A small image classifier, trained from scratch: layers 14, trained on capsule endoscopy frames (Kvasir-Capsule).
Rows from block 8 of a small image classifier, named by matrix and row number. Rows with one number belong to one neuron. Each number is 128 + 32 x the weight over its row's rms, rounded and kept within 0 to 255. All counts start at 0. Numbers have three digits each.
After each neuron's rows are labels from the 100 images, of 14848, where the neuron reaches its largest size: "top examples" is what is common among them; "patch colour" is the nearest of a few named colours to the mean colour under the peak. Only what is clearly more common there than usual is listed. The data: capsule endoscopy frames (Kvasir-Capsule).
# u: gMLP up (value half) (model.blocks.8.mixer.u.weight, 384x192), inputs 0-95
# v: gMLP up (gate half) (model.blocks.8.mixer.v.weight, 384x192), inputs 0-95
# out: gMLP down (model.blocks.8.mixer.out.weight, 192x384, transposed), outputs 0-95

u.109:074132141084140152136088119106125174143194110118141185153141106123144098156174081110110082166185154195128148162108089155140116145152132132072092176109086152094146153180103134083141167140066130151103122039153089173187126123110155173104167080129156140170105147104126103179092139154122151090
v.109:114081087123140199093095166172089127145124140052101085142128164192166185170110134145094091161159162097148132186147095086122139096121150200150220178131115174135074156162186187124094113148152125118153166089149158111141087130110104114153144122122180093155057184122093146117088139195139104178
out.109:064083207143109125078171075121089100154162084112079113171107099136098128131123174094148076115135099117109117142192227097089128105119060122099109099180097196108109123139114109185091135137130149127143139104090123132153126166102107137130119154188102167091106115129165101061173123177133158107
top examples: finding: ileocecal valve
patch colour: orange

u.261:117084103120165119131129114142136141065148165154123172178153136153119085116120118153163130109142138152110125145147082162119178149173144106127136171112176130071146119085130134111079133136091158181100078066187064143155130136102161137095099100097173099160105122192135119181080113090104125125
v.261:140144093116101154084161155081097110174125151066096080123128107134112192090093152124132120116154064136161112139126141093092083131076128148108183132102098141145136155140170137151128120130145069097151148126116136100140081149147091097136113138141111091121139141106134081099099134174148160152
out.261:148104139114083120125123077120170126156125089158172156116152079149102093133133202099147121081086138120094129128101145051124091105101170097121123071183096218172133123121142060147129124128140120138162150151123199120108149170138111140140125178184088120113179145133094117132208087125144127175
top examples: finding: reduced mucosal view
patch colour: orange

u.151:101143105089171151173122134137141164101187136115101208179137145122141103144157120095127117150135143173151100133102127148106157178177144130077120136099129149140107129099130112075145134119119152144091091084152065162118141135105185179108138090044167115153113165164110083184116137114139108101
v.151:092139087079130187103132151151114100179171152081091084121158128201100200094109136088083099142105108139173091100118128083100071159133133128039183109113090150158099152148192164124143163063122101147169134120093127106113101140126092106123171131137144138145145150108046084117115111159154119139
out.151:123150134128114127129150109156146098164155112130144107091144122165119109146099137122123110119111071093033102113189156080143110083106163065147126071155170185113136134131113111180085109120145134097158183140103113060159124124186082144150101140188064109099123118123124110048175125153111145163
top examples: finding: reduced mucosal view
patch colour: orange

u.80:118168144162062123144125104112002156114122132118153087103108140119140117146131117098181123081139130110089105107137172129147111089125112133144144090109157178082110162175127142103120158168122137113158143082104150107091136120176147115128071142153143096100127131128112094102145169175113155156
v.80:156117111109131120135094168146175113134158130142087094104127124150129131147151125157117133082162135135148094141117078098159121141127141139105117109136123063176071086153158124094148154122101131135123136159106050211128160136112146112135175112159100149070151112090136134103155122070144091070
out.80:168099131129179148182117190125194146134084100125124147124132117160129151196181121118095136137192151178187127186142099093129133152184158074075093112106121120130051122134112166098120113099113151123110122169124063181191164136067164094141115088088181134118108129075113063164164121123121144102
top examples: finding: blood fresh
patch colour: black

u.67:156076046099159114155080132190125142171122145107123130160162163185108112133114088152098111133146118153148089135122091150124150168109181195115171092108096144126099127100121131179114107102156120189130152110198094119098112146080124120097189139043163107108067152163116190089083083114126089156
v.67:112137146084100148201065163125147135138115109156120106132125073153144119043177110174089192146134166128073144105197092170132113139134088115176122110081129122122132114146100149065092068122125150096109119179082133165184128097155111123093090081140111150082107113121141079083138167118117123156
out.67:160123119147142151181089111132090161080038086136122127069121100180144095139150072175124163090164158146044159140079084112103156119144167075195202164138114130086121141088097135140144118120195177127130183175133157173106109188161106147101142109113130175116141138153159170175109108107161128109
top examples: finding: ileocecal valve
patch colour: orange

u.347:125142163120115167163107127079151112150117063202122129117074144078131132094167109098114106085150155095101147144100115122120112151167079096097064127092045126134126100132107171078216104147130193132151147173083174177125139141114126136129168112134142158079150089091184118134136154131147169064
v.347:151098107181135170107107143199092145105165151122098190140092138201141110085141118091137140148131113187083082139123159127119216091223173165107157106105142143109095138074117106147107164106105130093130076102175056129100127147154134201104115084087140083126149086154115092116151099123093080114
out.347:134114052159096096193130184130175138152121168139180128094142157151195074105138082063136164148134096112067113103139115131115170092141068093153143118109169071112177102155113158050126116169134109128136136098102118141128141084131152150151134093092184085155165171129185104085081108144075157160
top examples: finding: ileocecal valve; finding: blood fresh
patch colour: orange

u.349:092136160158090156120124125160089133182126143168097142149124170121121091059166104096165156058154149123073157068137164158143140139124135151091127146141104107088097100118169126138162125116081126110091095152135132119167154136199145100098117144064159175154175118122101114133079184141142166133
v.349:129130148110069130141085123101122096159099125141156080147119084112113159173141049138131094079200137142074045132142136159077111097153119086126151147110058132089160137110174164157122127145112136196102146077133176139168065171089165125147119142168115128106133147135175133149084116130131107080
out.349:126169097166112161133102091162102144143181139122132126144155128102138144109101104136130152144094121104038124109049102224131134116158162160125146203099137117101082151128064194109111126129106122141110116093130120145039130089154128129132136158119136124122101144132179172138110128081150146167
top examples: finding: foreign body
patch colour: black

u.352:126139181170133121139121148138118161120165176165060131173111138163157125136148117090107151101156148153135150161141088115212127098139131151109183106118133151156126187097168118132186112148110132159145078127141144092157147104182094085106132104120122176190196064103091098126136132132170110108
v.352:178080178133118160104133139139095147151175126181097183160091117115096115103239135146095136089153126155122089132185141125135142138154063150115146141154116143093146127099123146159136143110127193114136070143139125124100161138161143177104140054129092141147163071198118122121172181165144121099
out.352:102173164145148113144124158106141126069145156105106111152085134142117120114082166065127110112142117130160124158202117090132109104139096187125159106157135153182135133079130138150128120149140086199147123134118199083113135085144110116112125149157080151190197092104069088110126127134164102151
top examples: finding: ileocecal valve
patch colour: black

u.105:126136114084111086164087147138150105164126098135135111095138114179061158196159083143103064110147124161137112087166106099102114167123155118140131084172091120110116127132134103113185103115162207153173156104183114109161125176092118169120117092116149214120090103134151137145104111132081096129
v.105:145140126081130139205126110153072154122149138082115092218132078133132109075144165185135180085138130120165111089097128142110111122114110127142135075063151110126133157137110174070161140118113150106097079149167146178108144124129136100187107127145192088149108120140107081114105118101121142129
out.105:205189107155154122242074142125127136158115166123148164079185117171130156124107098190090130162157120149129101132114106098124129135120169104139181121113176146111077169140103075097140099128107167147142175152147116068159164097154123188108124076109107113125127084120116162136166148104116098090
top examples: finding: reduced mucosal view; finding: ileocecal valve
patch colour: orange

u.251:108023110139112133157082109107125078095096183146142152178164130125131054172141131125153152111154155113070095128159103204129161129173096173134165152163109148096117140111053138121103102131156149193101108138135129134170111126128118107118108131091151142134079109126122130174098154142132163166
v.251:152097128139136106161110107100152146110112056120139194082080051111058147130143142091082175167095109140130130111108096117145104110157085157125132070161059134132134119111083147137180102082102137084122102182122146127102122150085111158132155110143102142180155100108127106135155133094173107142
out.251:163149162114084113142109153133115064147026141092101079064116164138174092117107093160146111089109161156087147144071150111090160095131123124158187162123229170086116127148102151073073183146185130104124203091146106147128128093166163131191149135146118074077109149115164139179114160174109173092
top examples: finding: ileocecal valve
patch colour: orange

u.311:152094108111171135105085110170144164123158106131130150168185120162123142159143127165083066173185155144169110117188139108129161123127164119080100121151113164156119131122178115126157142127137176137122114083136069181141138143083133090129189120103140128105094143110120151157123111133089102120
v.311:091137182168133156150150096078108118105110155140131115147063148039139123105126116109148160143111116119106109134120171149122110082143137100204161159102167128129174147153138113157151103129100094111062092126140166107154157102127135133143089146163128172120207173141151114212129174091123167097
out.311:119197115124110117150107102117110127160127148135111142118120128130156163124165096208130097172157175136122114092136092095136186171158152093107140139134111160108120152127099097136074125141119212124106124092179082070175129119116174183118132048118190145129080099176153150154090164171086097087
top examples: finding: ileocecal valve
patch colour: orange

u.233:131126136120153137198080077143135108123161187133151110192135164124141173112138102137094133153131125115061107112140106159139179149100169111135154169129179153152124142166159122153159100110108116145127122137190128111183164119126116123137123136128155145075145134116142142117064150086149155078
v.233:123114079091082096139129157081133178087112097093092124087106100076118153140149161142131164130100142129164118129119172128146066179126047178131175048115170130118171121087112179112111132141157150076130142144095171127072107107137115150110158097143096140142100169107098134183185155132107054166
out.233:117152072133111187172122154094072092055138099133124100043139146139112124138070081165137102142155107110147093121193164184089076156171087128116108187094119089039202104151125130094112170144143152167106164099090124107155124142184214183101089111138130096153204140155144181185151176185095124120
top examples: finding: pylorus
patch colour: pink; grey

u.324:098118088092155104124142102046132061138135125132166096110176157107113173120134096088118084144112080121134130090114141144114095232124125166072082101134067125136058111139140090058207105143171156108177158124072119148124081154096126129160150120089104216109140168116105135150112133113159139122
v.324:135126124070147096181123152138168176123141109155145143166123100126174116031203103166131195098184135124129174101120078109115116140105110136174095116138167155144187073127158094112134109165150140104083108160158090183165168111096099113167139051117186104116145122138156097142067138110138102133
out.324:103142139132046091149106145163115189162125193096120159155100094145146102118161112132145150155132165142094069114111118131179134083141150137155186189079105050129141157098084156118159113153109124188105122136137131119081201132214109118101087147122077069101083056095130143143159087123147164110
top examples: finding: pylorus
patch colour: orange

u.287:151105092104176174153088110151124154149165111103128128119184132157166135103126107158071185121112178149148118137142080098099124119155149046138109088123143186177145137143163158114127153094120120107124120115093106128132113114104122136147173149150117091064128148121087112104158092139098092176
v.287:140094132124109145117171115054086126086158076175123165119077117065080157161155159078143128094116087166142122149123149169160111122147111125142059140163111097135191070113086098121176149174108152094057096164150130167121119144105194174129138121106166112148108097115137103171091133156092184110
out.287:099122086109121155088168114112127138087187167133157129146103182143142184127133201132097100149145121130129173083141147167161134164116219128132081230096129063155062122130101062212177095135146133116128144108164091118127126098129128128124112151082146110130115137118096178172101150134137141060
top examples: finding: ileocecal valve
patch colour: orange

u.333:161086101093158133167074099147138145134134103106141150191172091172080137170133138148115120092197169172145088067137102092107143169105150135099201102115107110121143156090141179118160154144091161196131163111141145119092144170089156098162141129085144082129099111125133118146092094148170099133
v.333:143134160123136155170078160127150165139131133154149142092094094145127148096208076167123169111177126164029149140171083144108136069159144084128156107116145095104118059164115142097102144093113129107099144125131112185179102122117122155095151076158113148091167120093138087092094177094089134165
out.333:210206158123138222105147118145097170156118117167107168096068146084140151050161122157152122145135133093095134148057109107108143115128146127165123172146165140145117074139100155132129102101147157118090112149108141142134129117162142182136146072139074175138107137160120168163120172116111113087
top examples: finding: reduced mucosal view
patch colour: orange

u.88:114098114045139078161119155125154096140078154104081117131147090162130110158142113144115139149164151166130083096192119101090130238175103097123159100098123042090119118067099150112132134090123184145159110126149143136108107179124081091162110101141174118099136128121088121125155124097166116134
v.88:076114107138115145111098119135054184153219094107111143172176109179132137046117150108145147173180119123147162140142163183191112102185130134085108158087096132093129147206143130094102117142075129069135121126053122172145144162167136145117128150025116075138067137106096095093150117144103153159
out.88:088154078153112168209102163126096147123134175092102119104156144160134123133111073147137158128139132107113141131141158164107129174173118131102032108103145040066119137122140133131141101114191144166110099158096192077151151145154155134105091114099156110168170146131125099172116149148071060170
top examples: finding: ulcer
patch colour: orange

u.30:151147182111136128122134160099193085164137104141114134120121130144134172123149087090073106095147139133131148119163083083073168215123124085105100119103053110138085101099132158128177122112095125075168149159110109113157129171133124136126129080140140141146169055098144101082107139151171130108
v.30:126146166123127155112159119112126090041138136159157120098110155079081141192129106128154103113160106163123153138149147163139118157162136112148113174157181115100101087121145022163121152109107133119098113115170112139140140168126158126181147096154129100219160145160139144197112144109140117111
out.30:153092125168131118159111121116134112067127159124137105126132151102139158136124064110150081152121134134089135122072098132125155125097181112125116153136122149151144090139109064061128125118151136125127174228141112100203124113079146162132115142142106133122087157040171147206063168074149127078
top examples: finding: ileocecal valve
patch colour: orange

u.203:117091171080151095160136195162213113136115107143127117140129099105176138108205096068098118165105156102106192131162072186103122139129114108127169119108091156146164072124135146137151078140151130105111148141124141126155139088142088097098138101147145125072161108090126077079137176137150153119
v.203:111105166122097152081174134111117187079144033149138164115095169100062126099137161138170119114149105124111188156127115113150137160133109134172100167135113130134137046123121097210101123092089128093076136139160133146101163164155162159102118128121114109183146141157140115142126144154136152109
out.203:092090086140111170136139121033133116117100164147106124123149152103105151115110134110124140147133118086147125132152115129150096199126112180132081152118044106202125110139059137120169079115123141150101131218081143063146112151184155108119063129136077153161154115105080131216169159107126128090
top examples: finding: ileocecal valve
patch colour: pink

u.344:180107109087073147103084138169143156182153098114101112087140071138060113096148141124106152103111135166144131092108184113138072100103138153099190092146085111130127101135154119126171179093138116076145129167174123178109119170121104151122201125093066125112171099111085148152153112125133095135
v.344:077151181131100142133131132125035192172180113091129092189085153134118136122155155119149109166087123104107147120131141105151081123101158165103231101130128124142082154183140134150105139144105137154074169085129116131170178128189141071090118147132101210092096121136105111081155146144090179137
out.344:139167162171123154169147121115156096159111130165098094064102103058140123150144092155151178115118092109154116098123192090147174146145137105120059153115097116158136103136138120103135087165104137179113084164090188082158189167112155145117051112120165121071146113162147164204108189106108099095
top examples: finding: ulcer; finding: ileocecal valve
patch colour: orange

u.338:141128173135149126149083169156182124115132103102119125145108060143171155147193134124104158104190150113113138100193090112161132092113114090153151106096105131172167138111157150116157112171121131098144126191111169110128110124128097071128151077141127057116143062065153045095131127139153087138
v.338:109160174162088147103122126170090155165175106104158186156162171117103068142133165142160100158089119096136070099137171134102123102144141200082134173133114090064098128110076164209094156133121118202075141079141141109120162121170151119074107151058115099165082075158075119108136139175079136168
out.338:075114093102124081177145123122061088105163140108132088141128145115137114139147080168128139113107091177170163080124138178088125169077076160119144125101111065113158127106116115114107135177095107166096089098098096132111114119103162090065149128160176062176111194128154186102124141102115106123
top examples: finding: ulcer
patch colour: orange

u.39:109087173102151124168118181200195111098074082128120143185103099168156075136173093129143118103185140131132080122158148119114158167125092078164111077116097115142141152048107146102139124129142161113124119150110143170137135120147108066077103129134180195105064131102154067157148090118137118099
v.39:161099148132116181106135081117060126102148104157201111102170168085103083137125122071107103131053172092135174077159161108107145138136065157111104117167165202085112122132169115214127125083174137088086136118124144119109144154129177142163156138138093187152167151183088124165153116202112133144
out.39:107053054117113101112153093097161149146236122135139155151126093102112141083141106124177146069144105124145161145087100172173102097090136104162092148108088093175220130177187134119142101128130100157128078146114093152146112136150105106143080160137099107111195162139165146136124133074155111077
top examples: finding: ileocecal valve
patch colour: orange

u.139:137125206181150110160125119137126141101096084124133172132086068144100132122172114171092194101183150183099108121115114109150179085166138050124117135176162126124139112133093131092115155162075166147101117099089143194129162142132165184115157084154125132095141111183169121118127126105115136109
v.139:144148160121076133171042097073103134134119116100110097123183062153122181146119077130077128125127185157127148146134107175111121106091166104145147168094103132151143137152120101135131072171149128163166167134095141143185088116184121109100188152156089148036164121120161151101103087139147149133
out.139:158115102169120144064163117160090127131136183143051133170060191116140148104137196105158135123096085093150124149100176135126158123120144195122122113111126151169057143121187176163132108075147124114142115144113139105094096129114109076129135136135143182137051171111097114135104157135113113106
top examples: finding: reduced mucosal view
patch colour: grey

u.27:138121156074127136132118101095103120096172139192141157169153117142114154121125125144089176119109162201111114123138062160110147171160127109121099188091141099097161115116114129174138123102068128143155080168172121161178126142115172091146123134134112095150144071133135125120105131142134149094
v.27:099144114092106146069152155078076096099117107098085140086117133123121139175107129063109124197148134137114173103144191123109143143146129146116102151100118080112093091107101105171098137126132106125115158081156116120141097189126163124139140155132150044087165139121149141122102148158124090145
out.27:158201066138141100214090084118182102106127087134121118087197102129113122138144098078131128109043143119176113128075165104127122133115192165117164084146089194166049119093163101041119115158138165138155169160129204100050123171119150175107160145159096142123156114161121103130153093120145088146
top examples: finding: reduced mucosal view; finding: ileocecal valve
patch colour: orange

u.21:110105239124126120145085127156150097110064094208139155192125097109104121152177134151117150108129121121092124167182125167109109150150161088112098119168079139109115112102146096135181089138110169101183105211171098123172137118125127142131097109115173205084158071147134114136105179098160134135
v.21:109125146146106087139119099178093146186116140069129169109137103164123141163132089139108083145136164149135060083134167143115172105132168135083134138093110056078190106093076159138088159152070132176113101096129097076148187168157185150062070143112137094113097086142110132126146119110088102119
out.21:102179109166107125114117155175103164130169141128071138106157139153150106150119014133125135181178182119137126132195146206103151119176138084137130133091163027093163112159077167119091152122136114122107084036116080121162134124154124112096134116127174123137173115137122131125145133153078126182
top examples: finding: blood fresh
patch colour: orange

u.170:148112126079154113147144152097196124088143152112074118119134161068167087142133098097140162079107161119119195150099034134063124191080104153178071165107174095160077051115069136142122079146160130109165127123122125143179109108115077095142129081171120086108125150099142105109101158136129144124
v.170:138095147142134136099153093139059132167156141133077106163059112138082159105160132131143132091170074127173123108136208105197144096164105115113196111126135134089131190148161104169150176138110163136081100081172131129114212154141160143149115106140091136121144095169140168165137153115119103081
out.170:136134127059142065162153135102224088093100143130126164074138140112141088124131043058147104060125100130155124145122113144135120127079124135101133154152107118143134092065160121090170112160105117182163164119107143159165124135097155141130151117149132151161159120131146096131071086129184150117
top examples: finding: ileocecal valve; finding: blood fresh
patch colour: pink