{
  "model": "image classifier",
  "crop_scale_min": 0.5,
  "translate": 0.12,
  "targets": ["finding"],
  "norm": "layernorm",
  "mlp_ratio": 4,
  "loss": "cross_entropy",
  "residual_init": "zero_last",
  "lr": 0.0016,
  "beta1": 0.9,
  "beta2": 0.999,
  "epochs": 74.5,
  "lr_schedule": "linear",
  "warmup_steps": 1640,
  "weight_decay": 0.4
}
Rows from block 8 of a small image classifier, named by matrix and row number. Rows with one number belong to one neuron. Each number is 128 + 32 x the weight over its row's rms, rounded and kept within 0 to 255. All counts start at 0.
After each neuron's rows are labels from the 100 images, of 14848, where the neuron reaches its largest size: "top examples" is what is common among them. Only what is clearly more common there than usual is listed. The data: capsule endoscopy frames (Kvasir-Capsule). In brackets: how many of the 100.
# u: gMLP up (value half) (model.blocks.8.mixer.u.weight, 384x192), inputs 0-95
# v: gMLP up (gate half) (model.blocks.8.mixer.v.weight, 384x192), inputs 0-95
# out: gMLP down (model.blocks.8.mixer.out.weight, 192x384, transposed), outputs 0-95

u.25 [103 153 137 178  76  90 193 104 101 114  89 130 173 166 148 108 114 149 141 174 137 170 103 141  96 137 109  85 127 164 105 137 116 174 138  87 133  83 114 122 166 121 114 154 202 164  81 142 136 125 118 138 150 120 138 140 152  65 187 128 113 148  95 146 183 164 142 110 144 159 138 168 189 176 174 106 113 116 147 125  92  87 125  82 140  52 173  86  94  77  68  93 100 139 107 149]
v.25 [162 150 126 155 122 184 151  53 139 143 111 124 151 100 168  82 136 102 125 133 150 145 166 162  97  87 139 114  92 146 150 119 147 112 133 147 183 120 107  97 101 113  97 119 166 192 140 177 169  92  99 167 137  52 199 127 192 150 145 187  59 140 139 104  94 174 127 150 119 156  90 142  77 113 148  81 111 137 127 111 133 128 122 162  99 152 123  74 123 132 139 120 154 188 104 181]
out.25 [ 85 129 160 122 113  80 125 111 133 117 121 142  64 210 132 115 145 135 170 123  83 137 134 111 130 132 177 163 158  93 175 150 139 130  89 108 123 154 111 196 155 116 140 127 106 155 152 113 121 150 159  56 122 163 146 161  92 115 146 113 184 147 137 142 121  98 168  97 127 133 179 163 130 114 114 133 151 139 131  89 156 135 123 117  76 119 100 113 105 144  99 133 152 102  66 174]
top examples: finding: pylorus (48)

u.183 [ 71  59 177  90 117 138  85 105  77 141  56 122 120 104 111 144 109 179 144 181 145 123 134 123 127 118 112 131 128 131 105 193 190 134 139 123 144 134 162 122 158 170 152 132 132 121  95 144 165 129  63 107  89 168 109  78 125 154  70 175 132 135 105 122 149 133 101 118  76 168 136 149 122 171 118 159  95 118  88 178 125 150 122 102 178 112  89 111  87 197 161 134 154 145 159 132]
v.183 [104 172 107 103 102 168 112 112 113 156 106 141 152 130 137 109 115 134  81 135 138 160 100 157 134 109 105 114  97 103 118 136 119 163 173  86 102 123 187  97 133 110 180 180 151 146  44 164  96  88  71 112 130 150 157  72 155 152  93 168 152 110 107 101 168 124 119 139 124 110  94 114 117 136 146 139 100  62 205 130 116 149 181 166 108 108 154 104 122 205 125  87 132 129 103 115]
out.183 [ 95 180 128 155 109 124  84 160 150 159  97 217 145 121 131 116 228 158 126 102 142 111 149 148 108 131 146 140 136 132 120 114 139  88  35 123 115 116 171  57 132 142  99 134 117 134 121  97 126 149 189 171 124  95 160  92 133 181 164 146  94 128 123 122 109 108 111 125 148 202  89  92 185  98 219 141 120 132 128 138 124 119 146 131  77 148 156 108 128 144 165 105 117 123 174 139]
top examples: finding: reduced mucosal view (52)

u.279 [162 120  98 105 124 159 180  76  80 131  97 191 107 211 106 151 130 163 143 132 148 134 111 125 123 195  98 111 109 159 113 120 147 171  87 127 110 149  67 121 152 150 140 123  53 153 119 154 144 128 126 138 107 158  80 125 143 175  93 134 113 151  79 167 139 101  95 150 106 104 142 136 132 143 132 167 152 127 183  91 101 145 112 168 142 133 120 152 117 135 104 158 165 162 129  96]
v.279 [147 110 120 124 127 115  87 147 162 118 146  99 190 156 137  94 121  70 162 124 165 141 158 233 164 118 140 102  99 100 136  98 103  97 146 116 145 216 124  71 112 116 130 107 118 150 153 174 113 152 119 148 182 151 117 197 200  76 205 136 130 130 119 109  78 125 150 137 140 173  96 161 117 106  91 134 108 152 117 117 141 164  95  89 136 158 111 111 159  92 118 135 159 125 100 128]
out.279 [118  97 139 162 142 127 134 138 107 111 156  87 146 108 103 103 116 130 145 159 143 172 114 161 126 102 171 107 119  79 141  94 134  60 157 106 132 112 159  88 100 171 146 106  85 123  89  86 126 180 128 151 154  80  92 132  90 162 113  89 128 138 115 168 136 158 171 191  82 139  85  93 178 133 182 136 148  77 153 129 115 104 120 108  92  94 151  96  73  81 144 111 149  59 131 172]
top examples: finding: reduced mucosal view (27)

u.372 [107 116 133 115 104 152  72 112  97 145  67 172 129 189  88 131  66 162 115 120  76 148  92 137  87 182 101 117 104 124  99 149 121 177 129 162 126 113 124 127 156 154 124 100 140  98 149 121 145 119  67 114 139 197 110 163 141 120 109 167 142 135 146 143  72 152  69  96 132 128 138 153 118 150 161 125 160  53 153 101 102 162 145 132 163 138 147 150 116  79  86 121 128 101 107 124]
v.372 [144 111 102 108 110 211 106 134 118 114  71 146 109 191 121 114  86 133 109  99 103 123  86 149  54 137 104  97 104 171 118 114  90 180 123 195 117  83 127 135 135 103 176 127 139 137 131  79 150  67  59  74 155 166 120 136 124 129 170 151 125  93 132 104  83 136  99 132 136 128 143 122 124 147 162 130 171  81 160 121 125 152 110 137 161 139 140 138 135  90  73 128 110 136 105 123]
out.372 [139 152  91 110 147 172 111  86 187 134 119 166 169 180  93  83 106 106 153 125 140 197 149 154 104 109 157 161  99 140 161 158 120  96 116 136  97 167 124  56  71 111 124 141 167  74 138  89 129 101 111  90 161 128 124 172 151 162 157 140 121 130 143 112 108 136 172 143 117 167 112 152 110  98 137  99 132 113 124 132 104 122  98 101 107 155 118 144 162 108 130 153 128 145  97 254]
top examples: finding: reduced mucosal view (58)

u.34 [142 123 145 130 162 135 149 167 119 106 162 158 103 183 150 159 108 156  95 132 177 121  99  82  98 168  83  81 132 103  86  78 148 129 129 114 114 113  68 129 137 138 167 128 123  97 127 121 128  98 174 134 145 127  57  95 161 101 127 187  98 123  80 167 146 131 107  92 120 100 107 153 194 152 167 131 180  98 121  43 121 129 208 139 185  96 192  80 103 153 151 125 143 129 165 104]
v.34 [186 118  78  78 136 136 196  89 170 165 117 150 105  94 110  96 144 147 110 119 127 136 151 119 151 152  84 147  80 169 162 124 180 179 117 119 114 124  86 138 106 113 108 121 137 155 162 181 109  88 177 112 119 116  88 142  93 169  84  79 131 116 107 135 112  78 166 152 181 122 176 137 126 110 126 216 155 116 117  98 113 131  93 128 114 150 150 117 137 156 125 201 122 116 130 154]
out.34 [118 180 131  71 152  98 153 120 144 126 116 147 124 144 131 109 211 111 161  82 169  91 143 183  76 120 140 131 102 115 105 118 133 118 152 112 112 218 122 161 153 134 154 129 103 235  90 149 158 116 126  81 129 110 117  92 141 138 181 139  88 192 140 128 144  77 116 116 141  53 110 150 149  56 107 171 100 116 110 159  74  98 101 110  66 103 157 148 123  57 146 103 147 139 125 123]
top examples: finding: ileocecal valve (33)

u.292 [173  93 142 103 148 139 146 138  93  82 115 112 138 189 124 190 115 133 137 141 173 154  91 129 149 154 103 134 141  92 119 144 113 115  95 111 103 169 103 122 128 161 165 143 136  88 149 156 161 144 118 165  99 144  69 193 167  94  95 147 142  96  85 196  88 115 135 127 157 174 136 155 126 161  84 162 186 162 129 104 136 136 156 152 144 135 138 143 140 140  49 174 156 137 198  96]
v.292 [117 171 156 111 142  83  98 138 152  89 155 142 144 162 155  57 111 170 146 182  95  92 106 181 164 139 140 125 104  80 164 102 113 153 200 113 159 127  90 118 143 102 158  99 141 222 136 216 159 113 102  88 137 131 136  87 134  85 148 138 127 184  81 110 141 138 100  61 119  94 139 130 154 115 165 108 115 127 187 110 122  99  83 180 104 104  83 119 181  93 128 110  87 167 102 110]
out.292 [ 85 132  82  77  92 116 170 107 127 107 108 126 168  92 156 169 176 134  86 111 233 146 149 111  88 115 139 108 165 130  99 179 112 156  86 113 108  65 127  94 149 114 104 102  92 182 137 148 154 162 148 152 131 120 134 157 167 118  83 165 158 127 127 102 193 107 164 108 133 187 153 109 158 107 120 107 111 133 165 110 148 143 109 133  96 133 161 138 136 180  52 119 142 109 147 146]
top examples: finding: pylorus (76)

u.305 [130 114 141 159 115 175 143 100  97  74 119 138 151 195 137 187 156 149 121 108 222 100 125 125 159 140 125 165 145 131  92 167 140 130  57 118 131 127 132 115 116 195 138 178 135 158  79 130 169 146 131  98  84 105  73 107 128  84 155  90 130 114  90 126 202  88 111  63 142  91 102 135 126 142 151 152 137 150 161 111  98 152 142  70 111 149 212 124 140 134 164 170 160 117 150 109]
v.305 [ 90 114 172  88 106 108 112 111 181  91 180  96  95 120 112 153 152 151 151 127  91 101 101 126 167 143 155  95 112 118 169 107 108 166 129 178 157 123 101 178 150  81 184 165 167 179  91 115 158 123  63  92 121  81 115  88  91  45 179  88 110 149 139 131 171 129 152 121 147  87 163 141 140 101 179 100 125  67 189  96 140 146 159  95 142  98 159  87 165 146 167 135  74 140 121 147]
out.305 [104 108 127  97 152 148 111 119 156  97 138 106 164  82 106 128  90 145 123 132 175 145 100 150 188 149 137  62 148 133 177  92 104 147 109  88 149 105  87  67 124 105 100 135 134 163 138 221 132 152  94 115 119 111 127 140 198 150 102 174 141 137  78 144 119 149 126 110  95 142 149  62 145 156 122  59 162 121 158  77 174 115  44  56  61 113  54 116 131 106 115 152 136 150 146 134]
top examples: finding: pylorus (41)

u.12 [ 63  65 113  92 106 120 134  89  93 147 146 176 133 155 187 153 117 174 186 122 110 116 101  84 121 162 109 125 165 110 105 190 130 149  79 175 109 104  93 210 191 122 153 128 152 150 124 133 150 169  61 151 137 176 140 134 124 100 140 148 123 148 127 135 178 116 107 157 190 119 176 152 136 165 139 110 118  86 159 126  67 155 201 166  44 132 128 134 148 189  70 101  80 144 143 105]
v.12 [ 76 111  82  97  65 142 144 134 130 137  70 155 161 170 147  94  87  90 108 101 111 175  68 159 146 166  50 144 145 156 113 126 118 170 122 124 119 132 168 150 117  92 149 138 157 114 108 170 133 127 121  92 103 179  89 189 160 144 141 129 155  81 122 129 128 132 139  78 175 173 159 194 137 188 116 124 136 104 148 123 153  99 123 130 141 195 163 120 175 156  64 135 112  91 105 111]
out.12 [150 144 163  92 154 130 137  89 105  84 108 142 139 191  95 178  97 178 123 145 164 175 114 133 116 122 109  94 136 139 127  97 103 103 112 108  82 165 100 126 126 101 100 121 203 155 193 116 151 110 128 150 157 209  81 160 168  98 114 154 126 134  80 165 152 134  99 111  93 156 100 145 142 164 130 122 145  92 110 148 138 155 160 101 153 116 128  75 122 117  86 144 163 179 144 194]
top examples: finding: reduced mucosal view (33)

u.35 [111  93 125 132 107 146 178  99 137 166 125 201 140 178 149 161 122 136 179 104 154 173 105 130  82 204 119 134 119 176  85 150 131 148  79 157 106 134 101 144 132 142 121 149 105 100  84 160  74 138 121 160 144 117 133 122 170 134 126 120 111 102  86 144 190 105 147 108 159 124 162 135 177 160 181 130 114  78 164 141  61 142 188 158  91 114 151 110 104  78 107 147 119 155 207  86]
v.35 [130 186 203  66  91 138 114 107 164  92 158 102 178  91 116 138 116 121 144 153  57 112 135 119 151 138 103 120 151 126 161 176 141 144 125 128 115 112 160 155 103 107 165 133 121  77 114 110 170  98  88  85 104 112 146 140 120 163 117 160 142 177 109 111 136 137 183 130 104 158 194 177  89 144 148 143  96 159 120 127 136  87  91 130  92 129  94 174 126 179  89 147 164 122  97 139]
out.35 [114 185  97 143 113 170 103 115 121 107  66 130 101 152 145 119 148 137  60 121 136  96 103 176 156 155 110 201 123 137 151  87  98 153 123 109 111 135 116 151 134 105 150 171 102 178 104 166 154 104 110 135  85  77 177 135 149 170 153 146 123  98 113 141 118 126  78  96  69 128 123  44  87 147 137  93 123 153 152 110 139 106 139 134  47 141  96  89 223 141 155 142 160 144 130 130]
top examples: finding: pylorus (29)

u.288 [120  51 140  88 149 114 147 109 177 192 181 125 139 133 127 141 153  94 152 138 104 136 126 117  94 162 105 168 110 131 151 137 115 121 114 102 102 240 127 106  82 125 184 150 128  91 114 115  96 137 139 169 118  63 116 151 121 157 154  99 115  69 130 175  83 146 169 112 123  66 147 152 196 115 111 106 118 112 134  40 151 124 111 113 121 183 164  91 123 135 125 145 113 110  79 139]
v.288 [132 132  98  93  94 156 153  77  89  94 119 186 108 133  80 174 153 176 110  99 112 109 106 149  76 128 203  83 148 157 145 131  90 137  77 174 105 108 113 172 193  95 125 138 156 140 111  78 163 103 130 121  87 136 117 190 116 113  78 117 123 167  80 151  91  92 131 126 142  95 176  85 128 108 118 166 195 153 179 131  75 145  87 156  54 114 132 155 116 120 123 138  98 157 138 107]
out.288 [117 144 132 155 109 139 160 131 166 121 182  80 143  64 144 161 175 157  64  75 224 131 165 131 158  90 180  40 132 118 152 134  91 119  95  68 164 133 127 117 141 151 158 127 169 185 155  94 123 116 110 104 121 126 121  62  50 163 139 174  59 106 120 112 130 120 169 188 127 157  82  96 149  67 116 133 114  92  91 133 103 109 139 154  88  76  93 126  87 125 118 131 126 148 137 135]
top examples: finding: ileocecal valve (47)